config = dict(
    color_jitter=0.2,
    bottleneck='vq',
    downsampling_factor=8,
    decoder_blocks_per_level=1,
    decoder_attention=False,
    batch_size=384,
    epochs=74.8,
    final_lr_fraction=0.05,
)
Rows from block 5 of the encoder, named by matrix and row number. Each number is 200 + 30 x the weight over the matrix's rms, rounded and kept within 0 to 999. All counts start at 0.
# pw: pointwise conv (encoder.blocks.5.pw.weight, 192x192x1x1), inputs 0-191
pw.100,147,158,234,148,203,188,184,230,135,170,142,203,223,200,161,196,153,199,245,212,180,213,225,185,222,227,186,153,173,192,201,187,179,189,142,190,202,199,191,231,161,151,217,257,198,177,176,193,174,166,176,221,171,249,180,203,228,193,215,227,220,142,217,203,212,185,232,154,213,157,216,226,181,200,189,215,106,204,249,143,189,228,185,209,187,138,268,228,222,243,175,223,186,241,225,186,213,194,203,172,169,192,183,123,179,224,198,163,189,195,230,223,175,209,215,212,230,155,252,177,255,228,176,275,173,159,187,179,159,216,190,190,191,158,158,249,175,189,215,177,255,152,193,134,138,187,191,180,174,158,284,175,158,150,169,198,172,221,231,146,215,194,230,228,180,159,274,183,163,205,225,160,272,200,219,180,176,168,199,204,189,141,196,201,246,231,200,200,199,222,226,150
pw.101,147,183,190,210,235,258,256,189,254,195,194,223,196,240,190,218,199,165,233,171,203,191,175,192,192,158,191,180,211,185,205,153,175,246,179,254,219,186,200,173,179,231,215,236,195,147,173,197,198,197,201,234,185,256,223,227,208,167,202,203,201,224,219,196,166,228,201,154,200,169,202,164,212,198,201,225,181,198,208,185,180,183,140,241,202,219,190,191,201,217,186,159,208,230,233,212,196,199,200,265,243,194,193,216,187,209,188,217,244,217,221,201,190,195,199,189,195,201,234,160,170,210,237,192,215,181,217,190,139,223,190,140,212,201,198,202,154,193,174,148,190,277,186,181,213,135,223,153,156,197,231,181,187,199,255,208,216,177,241,177,209,228,200,187,223,203,187,174,241,214,183,210,186,210,168,233,192,158,195,209,192,203,213,199,227,260,199,219,216,197,225,203
pw.102,219,175,251,225,229,244,218,233,240,183,246,206,240,164,176,185,213,170,226,249,178,213,161,161,195,182,147,198,176,170,171,184,205,160,222,187,206,169,159,188,204,190,249,217,204,242,230,213,204,142,196,142,202,196,178,195,161,135,171,274,216,198,212,203,215,219,225,166,186,269,195,145,140,135,208,274,210,190,179,225,157,351,226,201,205,187,114,203,210,204,240,186,166,136,165,146,221,206,211,173,188,234,230,130,175,260,217,217,278,229,249,161,199,141,293,258,178,192,155,240,177,167,169,242,241,210,269,155,176,221,190,282,220,176,204,178,225,157,161,193,215,185,200,242,220,195,189,189,173,226,194,203,159,216,201,169,182,220,198,224,214,191,201,211,192,153,189,185,197,220,192,220,199,188,185,230,261,204,183,187,203,204,227,224,140,187,204,180,232,240,185,199
pw.103,190,215,151,192,239,240,195,195,236,234,239,188,189,200,194,184,206,200,239,181,214,238,215,217,245,208,144,208,195,235,202,198,230,173,205,202,240,198,185,198,248,159,249,231,226,171,238,201,158,211,181,195,198,195,187,180,179,233,166,161,177,212,171,239,187,193,219,187,170,177,219,169,149,172,233,280,197,193,217,217,200,123,218,228,208,179,244,241,188,182,194,241,163,201,227,207,177,183,241,209,182,199,205,205,217,190,250,197,233,202,208,233,212,151,251,192,234,170,212,216,192,177,225,201,265,185,217,150,192,205,202,227,221,180,190,196,195,182,196,179,292,194,212,173,206,176,186,262,193,238,230,216,180,247,173,147,228,220,180,224,181,178,252,188,232,196,217,262,207,211,200,134,235,205,230,234,221,215,242,181,184,211,206,172,165,264,281,249,239,139,177,253
pw.104,154,199,201,211,170,180,222,198,202,192,177,198,269,287,227,268,182,206,171,204,182,207,222,186,224,241,125,214,219,264,208,209,267,181,233,269,224,207,195,159,187,164,211,140,198,180,180,156,244,189,210,202,191,205,147,208,184,161,226,216,240,154,198,206,206,172,223,184,161,225,197,287,171,246,230,208,258,159,177,198,228,197,207,216,236,232,215,224,217,236,198,169,221,215,212,165,226,234,206,127,200,211,168,174,195,196,206,184,201,202,224,206,203,232,187,151,241,166,207,167,179,193,216,208,229,188,225,159,221,225,217,197,242,293,239,205,201,195,223,176,217,175,258,227,222,167,162,200,190,220,171,219,205,187,222,244,196,212,212,188,195,220,228,184,178,164,224,225,229,193,170,166,214,139,247,179,225,180,144,163,242,231,215,176,247,255,242,188,210,247,204,234
pw.105,182,190,193,221,209,220,206,203,172,199,206,173,164,200,172,241,168,254,181,179,173,243,204,190,221,181,188,224,227,190,216,192,204,205,184,211,244,213,174,147,181,222,163,165,186,250,241,224,242,157,211,248,202,198,174,182,180,209,197,194,193,132,226,232,209,234,94,217,173,161,205,178,181,172,173,161,227,188,246,145,231,203,218,222,208,176,233,234,230,200,237,172,199,200,200,202,232,217,208,199,242,189,163,199,146,282,170,187,215,200,211,256,232,198,205,166,219,217,260,221,216,148,255,173,141,221,183,191,206,200,193,228,203,181,186,176,190,223,215,193,221,263,217,211,225,209,189,172,210,219,177,168,199,237,182,170,213,198,170,222,211,204,181,176,211,192,181,231,230,172,185,181,231,201,185,197,200,212,173,197,156,208,163,214,225,247,187,212,186,171,190,187
pw.106,168,174,218,231,168,177,175,229,132,172,184,204,246,124,224,239,250,233,141,191,173,194,215,225,314,193,145,175,275,209,143,155,230,310,180,215,254,173,189,203,209,188,169,279,216,148,249,187,239,175,276,181,212,208,170,213,207,226,131,203,162,164,217,206,261,225,221,214,223,121,152,187,170,160,210,133,140,156,191,234,206,241,220,181,230,272,239,199,199,166,227,92,261,185,188,142,203,219,154,221,88,161,207,164,195,271,172,248,177,193,146,218,176,238,180,184,158,198,156,212,85,274,161,145,181,185,182,222,188,172,208,182,227,266,205,187,249,194,202,250,223,210,196,143,158,220,257,207,170,212,167,236,207,237,256,182,179,212,227,195,227,208,209,143,181,206,231,173,212,157,240,231,206,137,218,195,191,139,207,220,201,251,271,215,228,253,176,181,206,272,195,187
pw.107,172,193,209,214,218,212,196,206,201,178,228,170,237,208,190,207,255,190,223,211,208,210,199,195,208,230,208,224,153,147,198,201,209,203,207,197,200,178,237,213,191,206,237,233,197,206,212,196,223,190,185,223,215,151,164,194,201,207,201,244,183,228,180,223,205,244,182,162,196,183,166,164,200,210,167,225,231,174,204,233,158,219,175,214,176,225,198,206,187,213,258,185,195,189,225,191,216,202,152,168,197,203,155,212,195,211,252,196,204,233,176,185,198,197,246,179,234,176,145,226,187,221,181,200,232,205,195,210,213,209,160,216,178,198,178,139,207,232,187,192,167,248,217,226,221,209,191,196,190,217,217,199,170,168,223,201,164,223,176,203,214,213,161,226,196,223,210,214,139,240,199,212,166,204,171,237,204,220,201,187,190,241,258,183,180,182,198,198,222,205,234,203
pw.108,164,190,175,120,175,239,158,186,129,211,166,161,184,225,165,195,188,198,164,238,244,210,235,233,211,215,188,222,117,230,205,243,166,198,202,208,172,211,202,189,196,184,171,199,217,252,222,236,186,198,200,205,167,215,160,193,178,221,208,198,207,220,194,193,143,190,218,228,198,223,185,233,186,219,178,252,222,211,192,222,226,239,217,231,170,170,196,208,197,236,232,255,234,118,236,213,219,182,187,176,198,225,203,207,225,161,177,235,225,229,235,247,262,187,253,183,171,206,217,156,212,180,235,197,220,177,219,216,245,180,166,191,196,184,172,182,124,185,153,201,186,185,226,206,207,181,216,217,199,216,263,166,170,147,205,228,225,191,194,269,204,188,195,201,186,233,170,150,249,164,224,215,194,217,241,193,206,189,216,172,203,216,187,185,166,225,189,174,225,219,181,187
pw.109,201,175,186,214,207,224,179,225,186,171,163,189,212,190,191,253,203,248,144,189,204,209,218,216,182,213,201,219,230,151,205,225,223,187,187,210,212,258,213,205,189,179,199,203,207,198,172,216,213,202,205,207,215,203,212,223,162,215,233,198,168,263,190,233,139,209,167,197,196,224,171,170,227,177,217,216,197,213,199,188,195,210,156,227,179,202,185,171,136,200,214,203,191,194,203,205,189,250,167,177,195,212,241,232,162,190,255,224,263,218,203,205,190,226,172,190,187,192,225,154,191,231,239,161,188,262,182,243,205,188,242,177,214,181,189,185,192,161,190,207,198,159,73,223,263,169,204,217,190,181,200,226,179,166,181,213,225,212,198,204,200,183,155,187,183,195,224,212,186,205,224,226,174,201,170,240,192,204,192,99,216,223,255,202,204,175,226,181,196,240,220,211
pw.110,185,197,223,156,172,239,187,195,162,196,195,251,206,211,225,201,175,203,134,176,210,214,174,215,197,188,168,200,224,263,156,211,197,234,176,160,225,196,197,262,207,176,160,150,204,168,244,190,174,187,190,201,197,293,169,181,210,190,168,249,256,155,196,203,193,266,232,169,234,135,190,226,229,187,189,201,207,173,234,195,221,186,177,209,221,156,221,208,236,266,202,144,217,218,206,174,259,239,168,175,158,206,265,188,170,201,181,179,160,229,222,276,223,202,176,162,203,214,192,163,117,228,234,184,232,218,243,221,225,176,141,191,205,167,143,197,184,176,212,290,206,188,202,213,234,243,230,202,185,202,219,171,180,196,209,209,254,245,161,176,196,222,211,196,185,190,168,177,167,211,199,153,234,185,181,216,197,149,204,206,215,196,204,200,152,220,166,193,228,219,164,214
pw.111,185,211,175,208,155,199,207,221,209,214,245,186,227,185,210,195,211,235,192,161,190,247,163,225,219,165,270,220,230,257,213,174,195,286,217,195,198,186,211,250,192,170,179,258,215,190,236,160,228,196,181,182,253,217,230,205,199,228,171,233,214,176,175,255,196,261,156,210,262,214,193,164,210,147,204,145,210,202,195,220,187,238,188,221,122,222,249,166,183,224,153,171,213,207,182,173,209,178,177,195,226,180,188,160,240,200,201,252,175,185,120,179,162,227,210,222,243,227,194,210,178,270,190,160,189,223,223,218,220,224,222,172,169,181,134,182,183,181,219,220,165,205,179,202,158,217,211,207,183,210,195,191,188,245,203,208,192,235,192,121,212,227,201,192,247,158,198,218,189,157,223,150,253,157,174,201,183,167,196,192,180,208,183,221,201,222,234,148,221,202,186,170
pw.112,178,214,156,162,244,260,178,215,298,215,201,234,223,190,256,203,231,218,198,235,202,234,188,217,177,179,201,174,295,209,192,258,181,203,255,205,214,234,196,199,139,173,201,207,197,152,215,192,210,191,226,212,240,198,234,211,196,206,136,203,194,197,223,243,163,211,219,224,274,266,215,182,214,200,229,252,199,217,202,180,166,148,205,198,189,218,189,174,192,181,220,205,185,212,219,175,232,189,185,209,154,203,164,182,217,168,187,197,248,229,233,230,235,191,215,202,187,203,227,213,220,218,196,210,200,204,206,174,130,176,208,213,194,152,194,212,180,231,228,155,241,206,187,197,212,169,139,239,78,202,189,187,227,207,236,223,216,204,192,224,190,191,191,170,257,220,210,173,172,213,183,221,251,217,207,211,252,225,192,179,205,208,227,158,217,181,158,233,225,243,200,153
pw.113,229,227,217,209,191,211,116,184,224,182,206,193,173,239,185,112,168,191,211,207,190,194,181,210,197,206,201,174,171,222,270,250,129,200,206,170,225,194,209,187,175,217,184,169,202,173,198,239,196,203,212,158,200,234,155,249,201,209,185,190,243,158,197,191,194,182,243,206,188,191,199,233,191,202,203,210,203,184,176,198,201,169,186,189,171,153,189,201,212,237,204,220,220,181,227,255,252,109,222,225,197,219,158,213,211,190,163,152,203,179,216,231,188,197,199,180,166,254,185,192,180,191,217,182,182,196,198,215,169,223,222,209,160,210,165,213,225,190,225,173,208,136,205,225,217,226,251,190,189,185,248,200,206,209,196,151,213,189,229,198,199,200,208,178,252,178,142,182,234,189,141,178,221,225,228,172,226,210,239,207,176,153,196,192,191,238,221,214,255,168,204,195
pw.114,179,150,233,222,207,162,144,159,250,228,236,171,171,201,162,225,289,195,218,262,170,150,212,168,202,182,227,206,199,243,194,177,138,186,208,211,213,170,193,162,167,228,196,198,209,213,185,171,200,183,212,145,188,263,202,192,206,214,191,231,176,203,198,236,209,168,209,201,180,182,238,216,174,237,209,193,220,189,194,193,222,223,254,237,175,211,197,218,234,188,201,233,260,164,220,220,169,154,188,139,194,204,155,200,152,208,204,201,200,207,214,130,166,194,244,217,188,213,195,224,150,195,237,219,196,196,208,194,209,149,205,193,210,205,225,207,205,190,183,145,222,233,258,236,152,218,131,225,213,186,184,126,163,182,205,181,212,157,204,196,211,202,134,164,187,212,166,206,209,258,236,190,173,201,195,210,222,124,243,151,227,179,172,169,198,230,144,201,168,131,230,188
pw.115,188,214,232,201,160,219,259,177,195,194,232,167,233,228,178,202,210,186,208,176,218,185,237,219,237,140,147,170,201,191,155,192,246,223,217,198,199,207,219,188,166,196,214,219,234,184,176,171,194,185,198,220,162,220,169,177,248,165,167,205,212,187,194,221,190,202,198,191,199,171,154,173,187,206,163,186,229,165,221,231,210,213,230,159,195,213,167,202,194,193,208,162,212,222,182,227,213,211,202,232,201,214,206,197,211,222,190,223,215,175,186,203,183,145,185,195,196,185,197,238,200,218,169,208,195,201,263,200,197,191,221,197,124,222,230,187,215,227,220,188,225,184,242,196,187,187,182,219,191,187,211,187,186,165,220,152,161,206,230,170,206,185,220,210,216,192,208,162,192,182,199,209,192,224,199,228,221,208,200,257,214,170,182,210,199,186,172,225,186,194,167,143
pw.116,247,203,201,182,202,195,129,234,172,260,167,205,195,172,190,216,158,243,148,79,217,203,169,233,187,128,196,167,150,216,199,186,200,189,202,219,184,269,214,225,209,176,219,222,229,194,174,217,217,207,191,192,211,183,192,153,174,219,214,207,207,259,194,206,207,219,177,205,204,198,182,145,220,191,184,234,214,227,220,218,188,201,135,197,202,192,194,191,157,207,219,232,167,202,208,200,179,216,202,219,181,213,217,187,262,211,226,231,242,151,207,193,207,207,192,234,203,212,229,196,245,232,184,128,196,171,192,192,241,212,184,178,202,228,192,187,260,156,245,231,198,217,166,183,237,199,210,185,207,200,174,173,128,218,182,208,171,195,179,179,205,181,200,191,238,149,206,181,14,186,214,210,175,185,174,223,195,184,215,175,163,218,219,190,208,159,193,205,94,219,222,174
pw.117,222,161,222,182,200,215,207,173,267,165,229,216,155,162,212,194,235,203,224,136,165,154,219,206,188,212,198,205,250,221,178,187,237,218,266,229,192,192,213,228,188,202,172,206,201,235,177,243,181,210,185,145,222,210,237,179,162,199,204,159,168,215,171,204,188,167,165,182,190,226,188,195,198,150,180,188,200,199,202,205,198,211,202,207,184,209,197,217,191,209,215,188,165,182,209,219,241,193,168,186,175,213,209,154,176,189,164,222,222,182,177,176,186,249,175,211,182,214,180,201,136,188,261,200,179,176,170,196,245,178,198,116,179,109,226,96,185,140,224,200,173,217,185,187,217,213,218,195,200,201,166,178,153,129,234,210,158,212,217,208,253,208,160,201,140,158,207,230,180,168,239,231,165,162,167,125,213,230,212,200,219,239,238,219,169,206,174,199,226,229,151,121
pw.118,130,140,172,250,178,231,206,197,188,201,176,207,162,184,232,161,220,183,160,254,143,203,218,137,208,190,241,193,193,170,199,183,217,158,172,162,198,177,220,197,234,245,183,226,198,187,214,188,188,174,154,143,175,192,182,118,235,208,232,248,200,167,215,209,212,149,162,152,210,230,188,188,175,194,214,137,226,188,187,195,243,185,173,183,96,180,262,209,252,187,186,191,203,231,232,188,212,156,309,205,177,278,199,193,227,224,211,179,198,217,225,138,138,220,219,178,162,181,220,222,179,231,203,180,186,192,183,225,139,175,330,166,113,208,181,190,216,237,187,177,251,144,267,164,208,229,214,181,177,201,255,154,221,192,190,152,218,196,199,185,221,146,162,262,219,229,138,187,210,221,230,259,183,185,197,222,178,174,222,184,232,238,264,204,239,210,191,190,241,244,210,205
pw.119,253,186,218,180,216,216,230,220,179,183,206,209,225,198,188,194,253,218,136,242,202,204,221,208,270,168,175,205,198,221,260,218,211,139,192,226,169,221,179,184,199,176,188,219,191,260,174,200,138,228,213,180,199,284,178,167,196,146,221,212,208,223,220,199,166,239,225,170,204,218,233,189,122,169,206,205,209,173,171,183,238,276,278,199,156,194,211,201,178,167,225,224,157,220,206,201,204,203,248,225,161,177,176,184,204,234,183,174,167,208,184,249,179,183,198,201,189,206,183,236,201,205,183,213,253,221,233,222,188,202,201,256,202,269,271,185,213,220,210,162,224,187,165,265,256,209,189,243,238,230,203,245,220,211,167,162,220,172,181,191,165,184,180,267,168,185,204,224,170,170,227,176,229,205,193,186,286,256,207,188,111,183,195,196,170,189,216,183,161,204,194,189
pw.120,142,160,200,194,177,200,152,174,187,176,188,231,193,193,212,191,262,183,203,207,134,186,247,170,220,121,306,219,180,194,153,233,218,178,182,192,233,238,218,200,158,232,170,225,209,208,126,206,222,141,212,203,182,211,211,110,214,174,210,245,169,127,230,233,211,68,236,219,221,185,172,181,251,269,237,194,225,188,187,189,192,161,221,216,154,182,201,200,224,172,209,219,211,189,109,271,209,183,203,187,186,323,196,186,259,182,217,214,301,228,174,197,103,213,187,212,168,148,230,243,186,220,178,189,178,205,216,188,141,195,406,130,134,182,180,223,217,163,204,232,234,160,224,175,225,226,188,189,179,214,247,179,183,199,197,149,182,186,192,198,208,168,188,169,174,209,257,177,230,217,161,211,200,148,230,165,186,178,188,229,217,151,205,165,218,215,238,178,243,197,135,183
pw.121,156,210,178,99,169,180,172,217,216,243,194,227,214,273,226,200,198,173,207,197,260,208,130,258,219,157,225,208,182,222,167,186,200,204,201,197,185,209,237,207,232,213,234,160,197,212,192,140,221,149,258,201,164,227,186,179,250,132,166,182,203,214,212,234,178,170,216,211,161,210,215,296,220,185,189,243,241,227,211,178,206,150,225,183,246,198,175,173,189,229,181,283,205,217,219,214,206,216,206,251,186,206,197,200,245,207,170,181,197,227,247,226,154,227,256,239,213,176,181,197,176,180,193,224,209,267,200,268,201,235,177,231,233,196,156,142,198,229,181,203,187,215,238,165,186,162,243,214,176,163,256,191,217,179,231,242,196,188,226,223,223,242,252,181,151,176,168,214,183,211,208,197,186,224,244,205,208,189,194,244,150,177,151,187,215,226,155,175,241,211,180,205
pw.122,202,162,206,195,203,262,251,159,144,159,173,176,160,266,177,190,199,183,208,167,147,191,226,201,202,223,177,204,220,230,181,139,179,214,217,180,209,204,203,215,193,189,232,154,184,196,198,206,224,227,190,185,207,188,213,142,246,211,233,225,234,155,134,167,211,217,200,175,201,183,207,220,205,199,210,219,230,224,175,139,179,205,116,227,162,166,175,197,196,183,174,212,203,197,220,210,210,231,218,213,216,170,195,198,189,209,222,213,213,167,202,222,183,152,170,167,237,147,191,181,211,218,145,165,208,146,201,182,105,162,224,227,186,153,213,272,203,243,207,197,199,193,194,201,196,211,205,211,182,183,240,267,220,247,212,206,198,189,210,192,224,188,187,244,191,182,172,215,164,200,234,239,187,236,206,147,193,152,241,187,185,156,210,213,204,220,220,161,168,212,230,168
pw.123,199,218,202,156,182,199,185,186,212,167,244,252,207,262,208,126,240,221,212,197,236,164,191,188,151,206,179,220,187,214,248,262,312,177,196,214,212,248,196,195,223,196,210,204,214,220,192,163,207,243,241,195,191,202,215,252,213,171,242,178,163,219,244,180,186,231,204,207,176,269,229,288,218,198,193,152,175,230,216,242,232,128,192,261,168,220,277,204,198,206,184,227,225,247,118,207,185,226,208,190,187,227,232,216,206,196,161,217,192,203,215,186,220,223,246,197,213,220,199,243,227,207,246,251,256,164,160,193,189,193,163,172,225,206,220,237,189,198,215,226,252,209,207,187,185,264,198,164,193,225,164,227,220,196,165,185,202,232,188,228,147,208,216,206,204,149,168,173,243,223,162,221,175,158,187,241,222,262,168,214,162,205,186,208,192,200,170,213,247,214,168,260
pw.124,171,177,173,220,202,182,248,203,194,206,173,192,203,207,239,212,138,190,201,233,210,212,212,218,173,159,204,170,221,243,186,177,194,191,151,200,240,175,194,230,215,211,236,232,210,183,177,225,206,199,205,200,208,235,153,228,246,201,205,225,214,172,262,184,183,223,206,209,208,161,177,144,220,182,192,217,159,186,184,185,200,183,217,171,234,223,200,186,189,229,178,173,203,312,213,200,221,201,208,213,216,219,253,185,172,200,234,177,184,180,214,201,180,221,176,196,169,212,247,184,273,213,169,195,199,172,196,200,225,255,211,171,206,200,217,229,243,309,198,233,201,226,239,157,202,190,186,197,221,192,160,245,239,163,224,199,166,159,232,206,212,198,233,224,188,200,260,178,207,199,196,180,221,209,211,215,187,221,138,212,179,175,223,200,204,228,168,210,125,262,206,209
pw.125,196,192,186,189,175,202,212,196,250,246,256,244,235,195,211,204,247,251,127,88,204,225,224,215,180,226,189,192,208,198,215,204,219,189,177,239,169,242,194,171,193,151,212,180,195,212,207,171,218,181,238,214,194,168,184,224,207,233,231,207,226,224,183,229,179,163,203,211,234,230,182,215,206,198,178,229,217,176,243,211,194,212,178,206,183,125,164,220,182,153,224,201,203,162,190,213,200,154,237,211,198,209,177,179,239,232,238,170,214,174,213,186,180,162,241,205,184,215,181,182,117,216,188,186,220,142,225,164,179,211,202,212,165,185,251,180,207,184,207,154,221,165,202,145,151,204,240,186,189,230,208,265,227,193,202,181,235,198,234,194,205,213,240,109,194,222,166,189,198,225,267,222,218,179,162,197,227,193,222,236,206,203,157,254,203,208,220,170,181,148,206,141
pw.126,163,149,143,173,206,156,145,201,193,190,189,229,185,195,224,166,225,207,204,165,152,224,181,164,206,135,261,174,193,198,272,176,236,182,151,197,280,243,203,180,216,180,150,179,186,159,136,193,194,129,162,199,162,200,194,82,233,113,172,239,214,140,188,228,175,149,244,187,203,195,178,211,218,237,241,175,190,152,183,195,188,169,208,262,85,203,194,231,202,152,156,210,227,191,207,222,205,176,220,186,212,235,233,235,280,199,253,152,376,166,170,200,178,233,129,171,186,157,263,166,178,188,177,178,138,265,196,248,179,206,346,172,164,211,175,256,271,180,182,244,269,152,64,196,230,280,167,198,164,255,218,167,180,234,160,185,218,166,155,174,190,90,180,205,193,203,147,211,224,211,146,228,175,110,267,179,186,183,254,261,199,160,215,179,247,193,241,209,247,188,158,243
pw.127,203,171,201,210,180,248,204,214,242,222,210,157,178,200,174,153,231,178,222,218,254,167,202,217,225,186,184,222,228,164,222,219,207,135,217,202,240,178,226,202,207,224,216,222,208,193,212,179,195,150,213,242,214,224,196,187,198,204,211,153,142,203,214,208,186,189,210,192,215,190,249,197,150,276,202,164,252,207,197,215,186,190,152,239,212,234,174,171,185,199,223,221,201,198,206,171,192,235,223,229,184,196,184,176,237,217,242,203,228,212,189,182,206,140,176,219,188,210,184,255,166,222,192,180,258,221,193,259,229,242,179,241,211,162,179,191,193,222,181,225,163,255,176,177,208,209,202,219,189,223,199,208,154,214,223,182,204,199,172,211,256,192,198,195,218,206,229,186,156,253,203,210,203,230,231,228,242,212,206,211,199,233,189,244,204,222,209,193,158,193,202,163
pw.128,224,192,170,210,171,208,197,205,183,213,227,178,223,213,212,262,188,156,182,202,176,193,195,185,205,211,196,222,169,218,217,208,208,212,207,235,230,194,230,167,236,225,216,230,203,174,205,236,198,199,213,146,156,218,193,234,168,184,209,255,197,178,176,188,245,193,196,225,175,171,213,146,229,200,204,224,130,223,221,218,184,152,158,205,188,255,203,195,211,176,210,156,219,177,219,200,224,223,215,195,220,222,178,191,231,220,190,191,215,183,174,181,205,206,205,180,189,185,222,176,230,227,216,190,185,251,213,244,247,183,179,172,202,252,212,175,240,170,199,189,194,187,187,160,208,175,248,137,254,181,151,164,202,206,180,181,221,187,237,207,188,197,186,178,204,204,187,173,208,191,222,147,227,199,189,173,192,239,186,203,152,205,193,201,212,260,162,243,251,197,209,178
pw.129,202,190,227,235,148,206,200,188,196,214,223,216,217,214,218,201,214,181,173,211,214,202,201,216,224,222,200,224,192,174,234,193,185,199,219,276,172,192,198,217,178,189,190,208,197,213,203,271,251,246,216,215,230,204,213,199,180,184,211,228,262,213,190,211,188,205,188,213,208,190,221,212,185,223,234,332,166,206,315,193,223,234,146,198,220,226,213,219,214,199,192,184,199,191,172,186,248,205,224,193,213,173,177,217,197,202,167,199,208,201,177,176,227,182,255,230,221,176,150,235,205,231,212,188,274,187,226,157,191,211,275,218,206,207,182,209,181,223,201,201,195,216,191,191,203,182,223,215,215,191,193,188,188,187,175,175,262,188,168,199,201,227,218,165,176,219,196,172,174,184,174,208,183,222,192,215,197,211,197,198,197,208,208,311,151,155,101,213,171,181,232,177
pw.130,209,203,215,217,227,197,223,211,190,206,189,220,193,186,217,191,148,200,184,230,200,199,201,219,204,179,205,213,238,238,228,235,172,194,221,214,193,189,211,240,214,181,143,228,205,191,190,231,224,244,208,183,172,205,167,216,130,201,206,185,245,193,235,168,197,203,209,201,228,193,180,162,207,177,188,256,182,182,246,157,208,198,223,195,149,209,195,198,206,150,173,216,178,214,168,210,184,156,202,181,211,217,231,127,269,173,181,154,203,175,216,187,169,202,214,202,216,202,221,192,206,176,221,181,199,226,182,235,144,209,187,207,236,217,195,222,209,190,218,194,225,158,211,191,199,169,200,189,211,150,188,222,267,208,155,162,241,182,227,200,175,174,252,212,227,199,208,188,228,187,199,206,242,203,186,193,190,211,183,165,204,192,197,196,224,198,201,185,187,216,222,124
pw.131,180,217,218,191,192,196,204,228,237,199,192,277,275,170,208,166,278,156,253,180,172,250,202,133,259,238,210,155,192,171,221,185,168,150,193,231,178,142,156,212,174,208,179,217,188,200,172,229,163,216,224,171,135,180,212,215,160,201,160,227,217,208,179,205,173,210,172,184,222,168,186,203,191,158,209,210,124,220,208,208,167,147,198,234,210,184,204,180,209,202,214,201,180,213,204,172,207,219,204,158,220,191,181,193,119,236,271,203,249,191,151,196,230,205,245,151,151,133,262,197,161,182,230,210,174,254,183,206,236,228,269,176,217,185,238,173,156,207,192,98,177,219,213,174,143,224,198,225,268,217,233,189,176,159,119,175,204,173,220,193,165,186,212,160,216,193,204,189,170,252,228,158,253,287,169,194,216,200,254,190,193,189,177,252,166,223,241,279,176,217,195,180
pw.132,201,167,152,151,213,250,192,192,205,174,218,208,176,260,189,237,215,185,242,188,198,186,184,193,263,242,216,184,185,222,186,182,192,207,206,191,226,186,192,204,222,180,221,251,190,199,195,192,170,208,203,228,204,279,227,173,149,160,177,174,229,178,188,232,185,216,241,156,181,193,213,212,167,214,149,209,153,168,229,164,181,154,170,179,175,209,141,214,236,170,210,170,235,171,238,226,185,245,182,190,256,202,243,233,231,206,176,169,187,192,203,233,204,219,255,165,166,250,160,195,200,204,206,210,201,204,195,252,207,163,212,198,189,206,159,235,238,180,208,179,209,162,234,205,210,244,171,192,198,182,132,192,207,194,186,162,165,176,179,200,224,175,195,254,169,229,181,242,195,192,189,211,266,206,263,131,241,231,196,162,200,112,149,189,204,214,196,220,215,245,181,198
pw.133,153,232,177,211,237,212,193,194,189,188,126,188,180,201,244,171,176,197,193,233,189,211,207,231,160,225,260,170,236,145,248,227,198,172,233,206,166,195,192,216,160,239,198,158,188,178,178,206,194,181,206,200,200,268,149,217,150,136,217,173,187,159,213,185,196,191,238,190,199,211,160,228,195,192,209,205,132,198,210,238,206,178,150,215,224,172,208,214,198,226,187,191,198,207,209,178,267,240,235,130,194,203,250,233,207,196,197,183,207,221,198,218,235,171,192,195,227,221,220,181,235,186,192,208,184,256,154,226,219,213,233,205,199,192,182,236,226,169,200,223,223,191,189,180,233,212,187,179,169,173,180,212,198,198,184,243,158,191,218,180,217,192,230,211,147,167,218,211,233,162,196,258,218,202,175,217,201,269,170,228,276,136,174,168,228,209,226,246,155,220,206,197
pw.134,135,249,241,219,213,212,262,205,211,161,221,187,196,136,203,191,160,223,191,204,229,231,184,179,240,174,245,143,187,174,230,220,168,186,192,203,186,216,206,175,253,171,252,237,187,207,230,181,205,136,201,206,178,232,273,132,202,160,167,231,223,191,165,191,167,179,222,202,209,182,212,128,215,233,194,279,189,232,241,177,182,165,168,210,273,216,170,174,228,188,212,218,184,214,199,211,181,221,200,176,206,223,168,195,211,111,203,179,207,204,215,233,172,193,207,218,219,183,244,205,222,195,225,180,276,139,174,187,244,209,176,209,227,221,201,217,225,212,190,176,208,226,235,205,185,208,217,157,223,190,225,210,278,186,207,202,173,204,235,212,218,195,232,170,176,235,219,210,208,140,175,200,212,178,162,246,219,158,221,175,194,172,199,247,200,162,186,163,250,154,220,198
pw.135,225,172,178,213,206,181,190,216,182,195,183,179,169,182,230,205,161,184,204,181,227,187,222,199,166,184,190,173,173,196,175,235,160,187,185,124,185,198,210,197,235,183,160,200,181,142,215,217,191,166,219,179,222,237,183,203,181,257,242,170,179,200,187,156,220,201,239,222,197,235,181,160,230,192,206,245,140,179,214,210,223,202,221,203,204,199,227,180,218,174,214,164,203,193,191,141,213,209,151,223,208,177,183,193,171,160,133,180,138,182,205,240,250,174,237,177,206,197,269,206,134,190,188,192,134,220,190,130,199,180,228,161,172,186,253,189,256,166,272,200,237,165,240,146,205,148,156,177,156,234,194,251,244,122,197,217,159,194,257,219,237,195,228,157,190,152,195,190,184,180,228,98,217,165,162,188,218,228,206,211,190,154,167,229,215,227,218,174,201,217,234,180
pw.136,179,207,217,204,192,219,187,212,246,177,163,180,171,200,184,204,206,156,251,217,165,232,241,206,216,161,158,222,140,209,152,232,190,188,175,236,210,260,211,158,200,202,170,224,215,203,206,223,226,192,213,218,204,261,220,155,202,201,242,198,275,167,182,208,261,172,191,141,225,232,175,216,225,256,230,191,213,191,158,171,207,228,242,157,169,181,217,219,226,212,196,176,190,219,248,178,250,205,179,204,189,203,108,190,242,190,206,185,216,204,199,197,183,166,191,200,215,162,167,170,224,172,173,245,262,237,231,222,174,220,190,217,222,135,198,252,231,181,183,160,199,210,204,177,192,196,214,226,249,246,156,184,175,192,247,202,119,267,282,208,205,200,233,173,212,242,220,224,195,213,200,226,207,192,202,192,215,223,154,180,227,207,205,169,234,172,270,175,200,181,167,206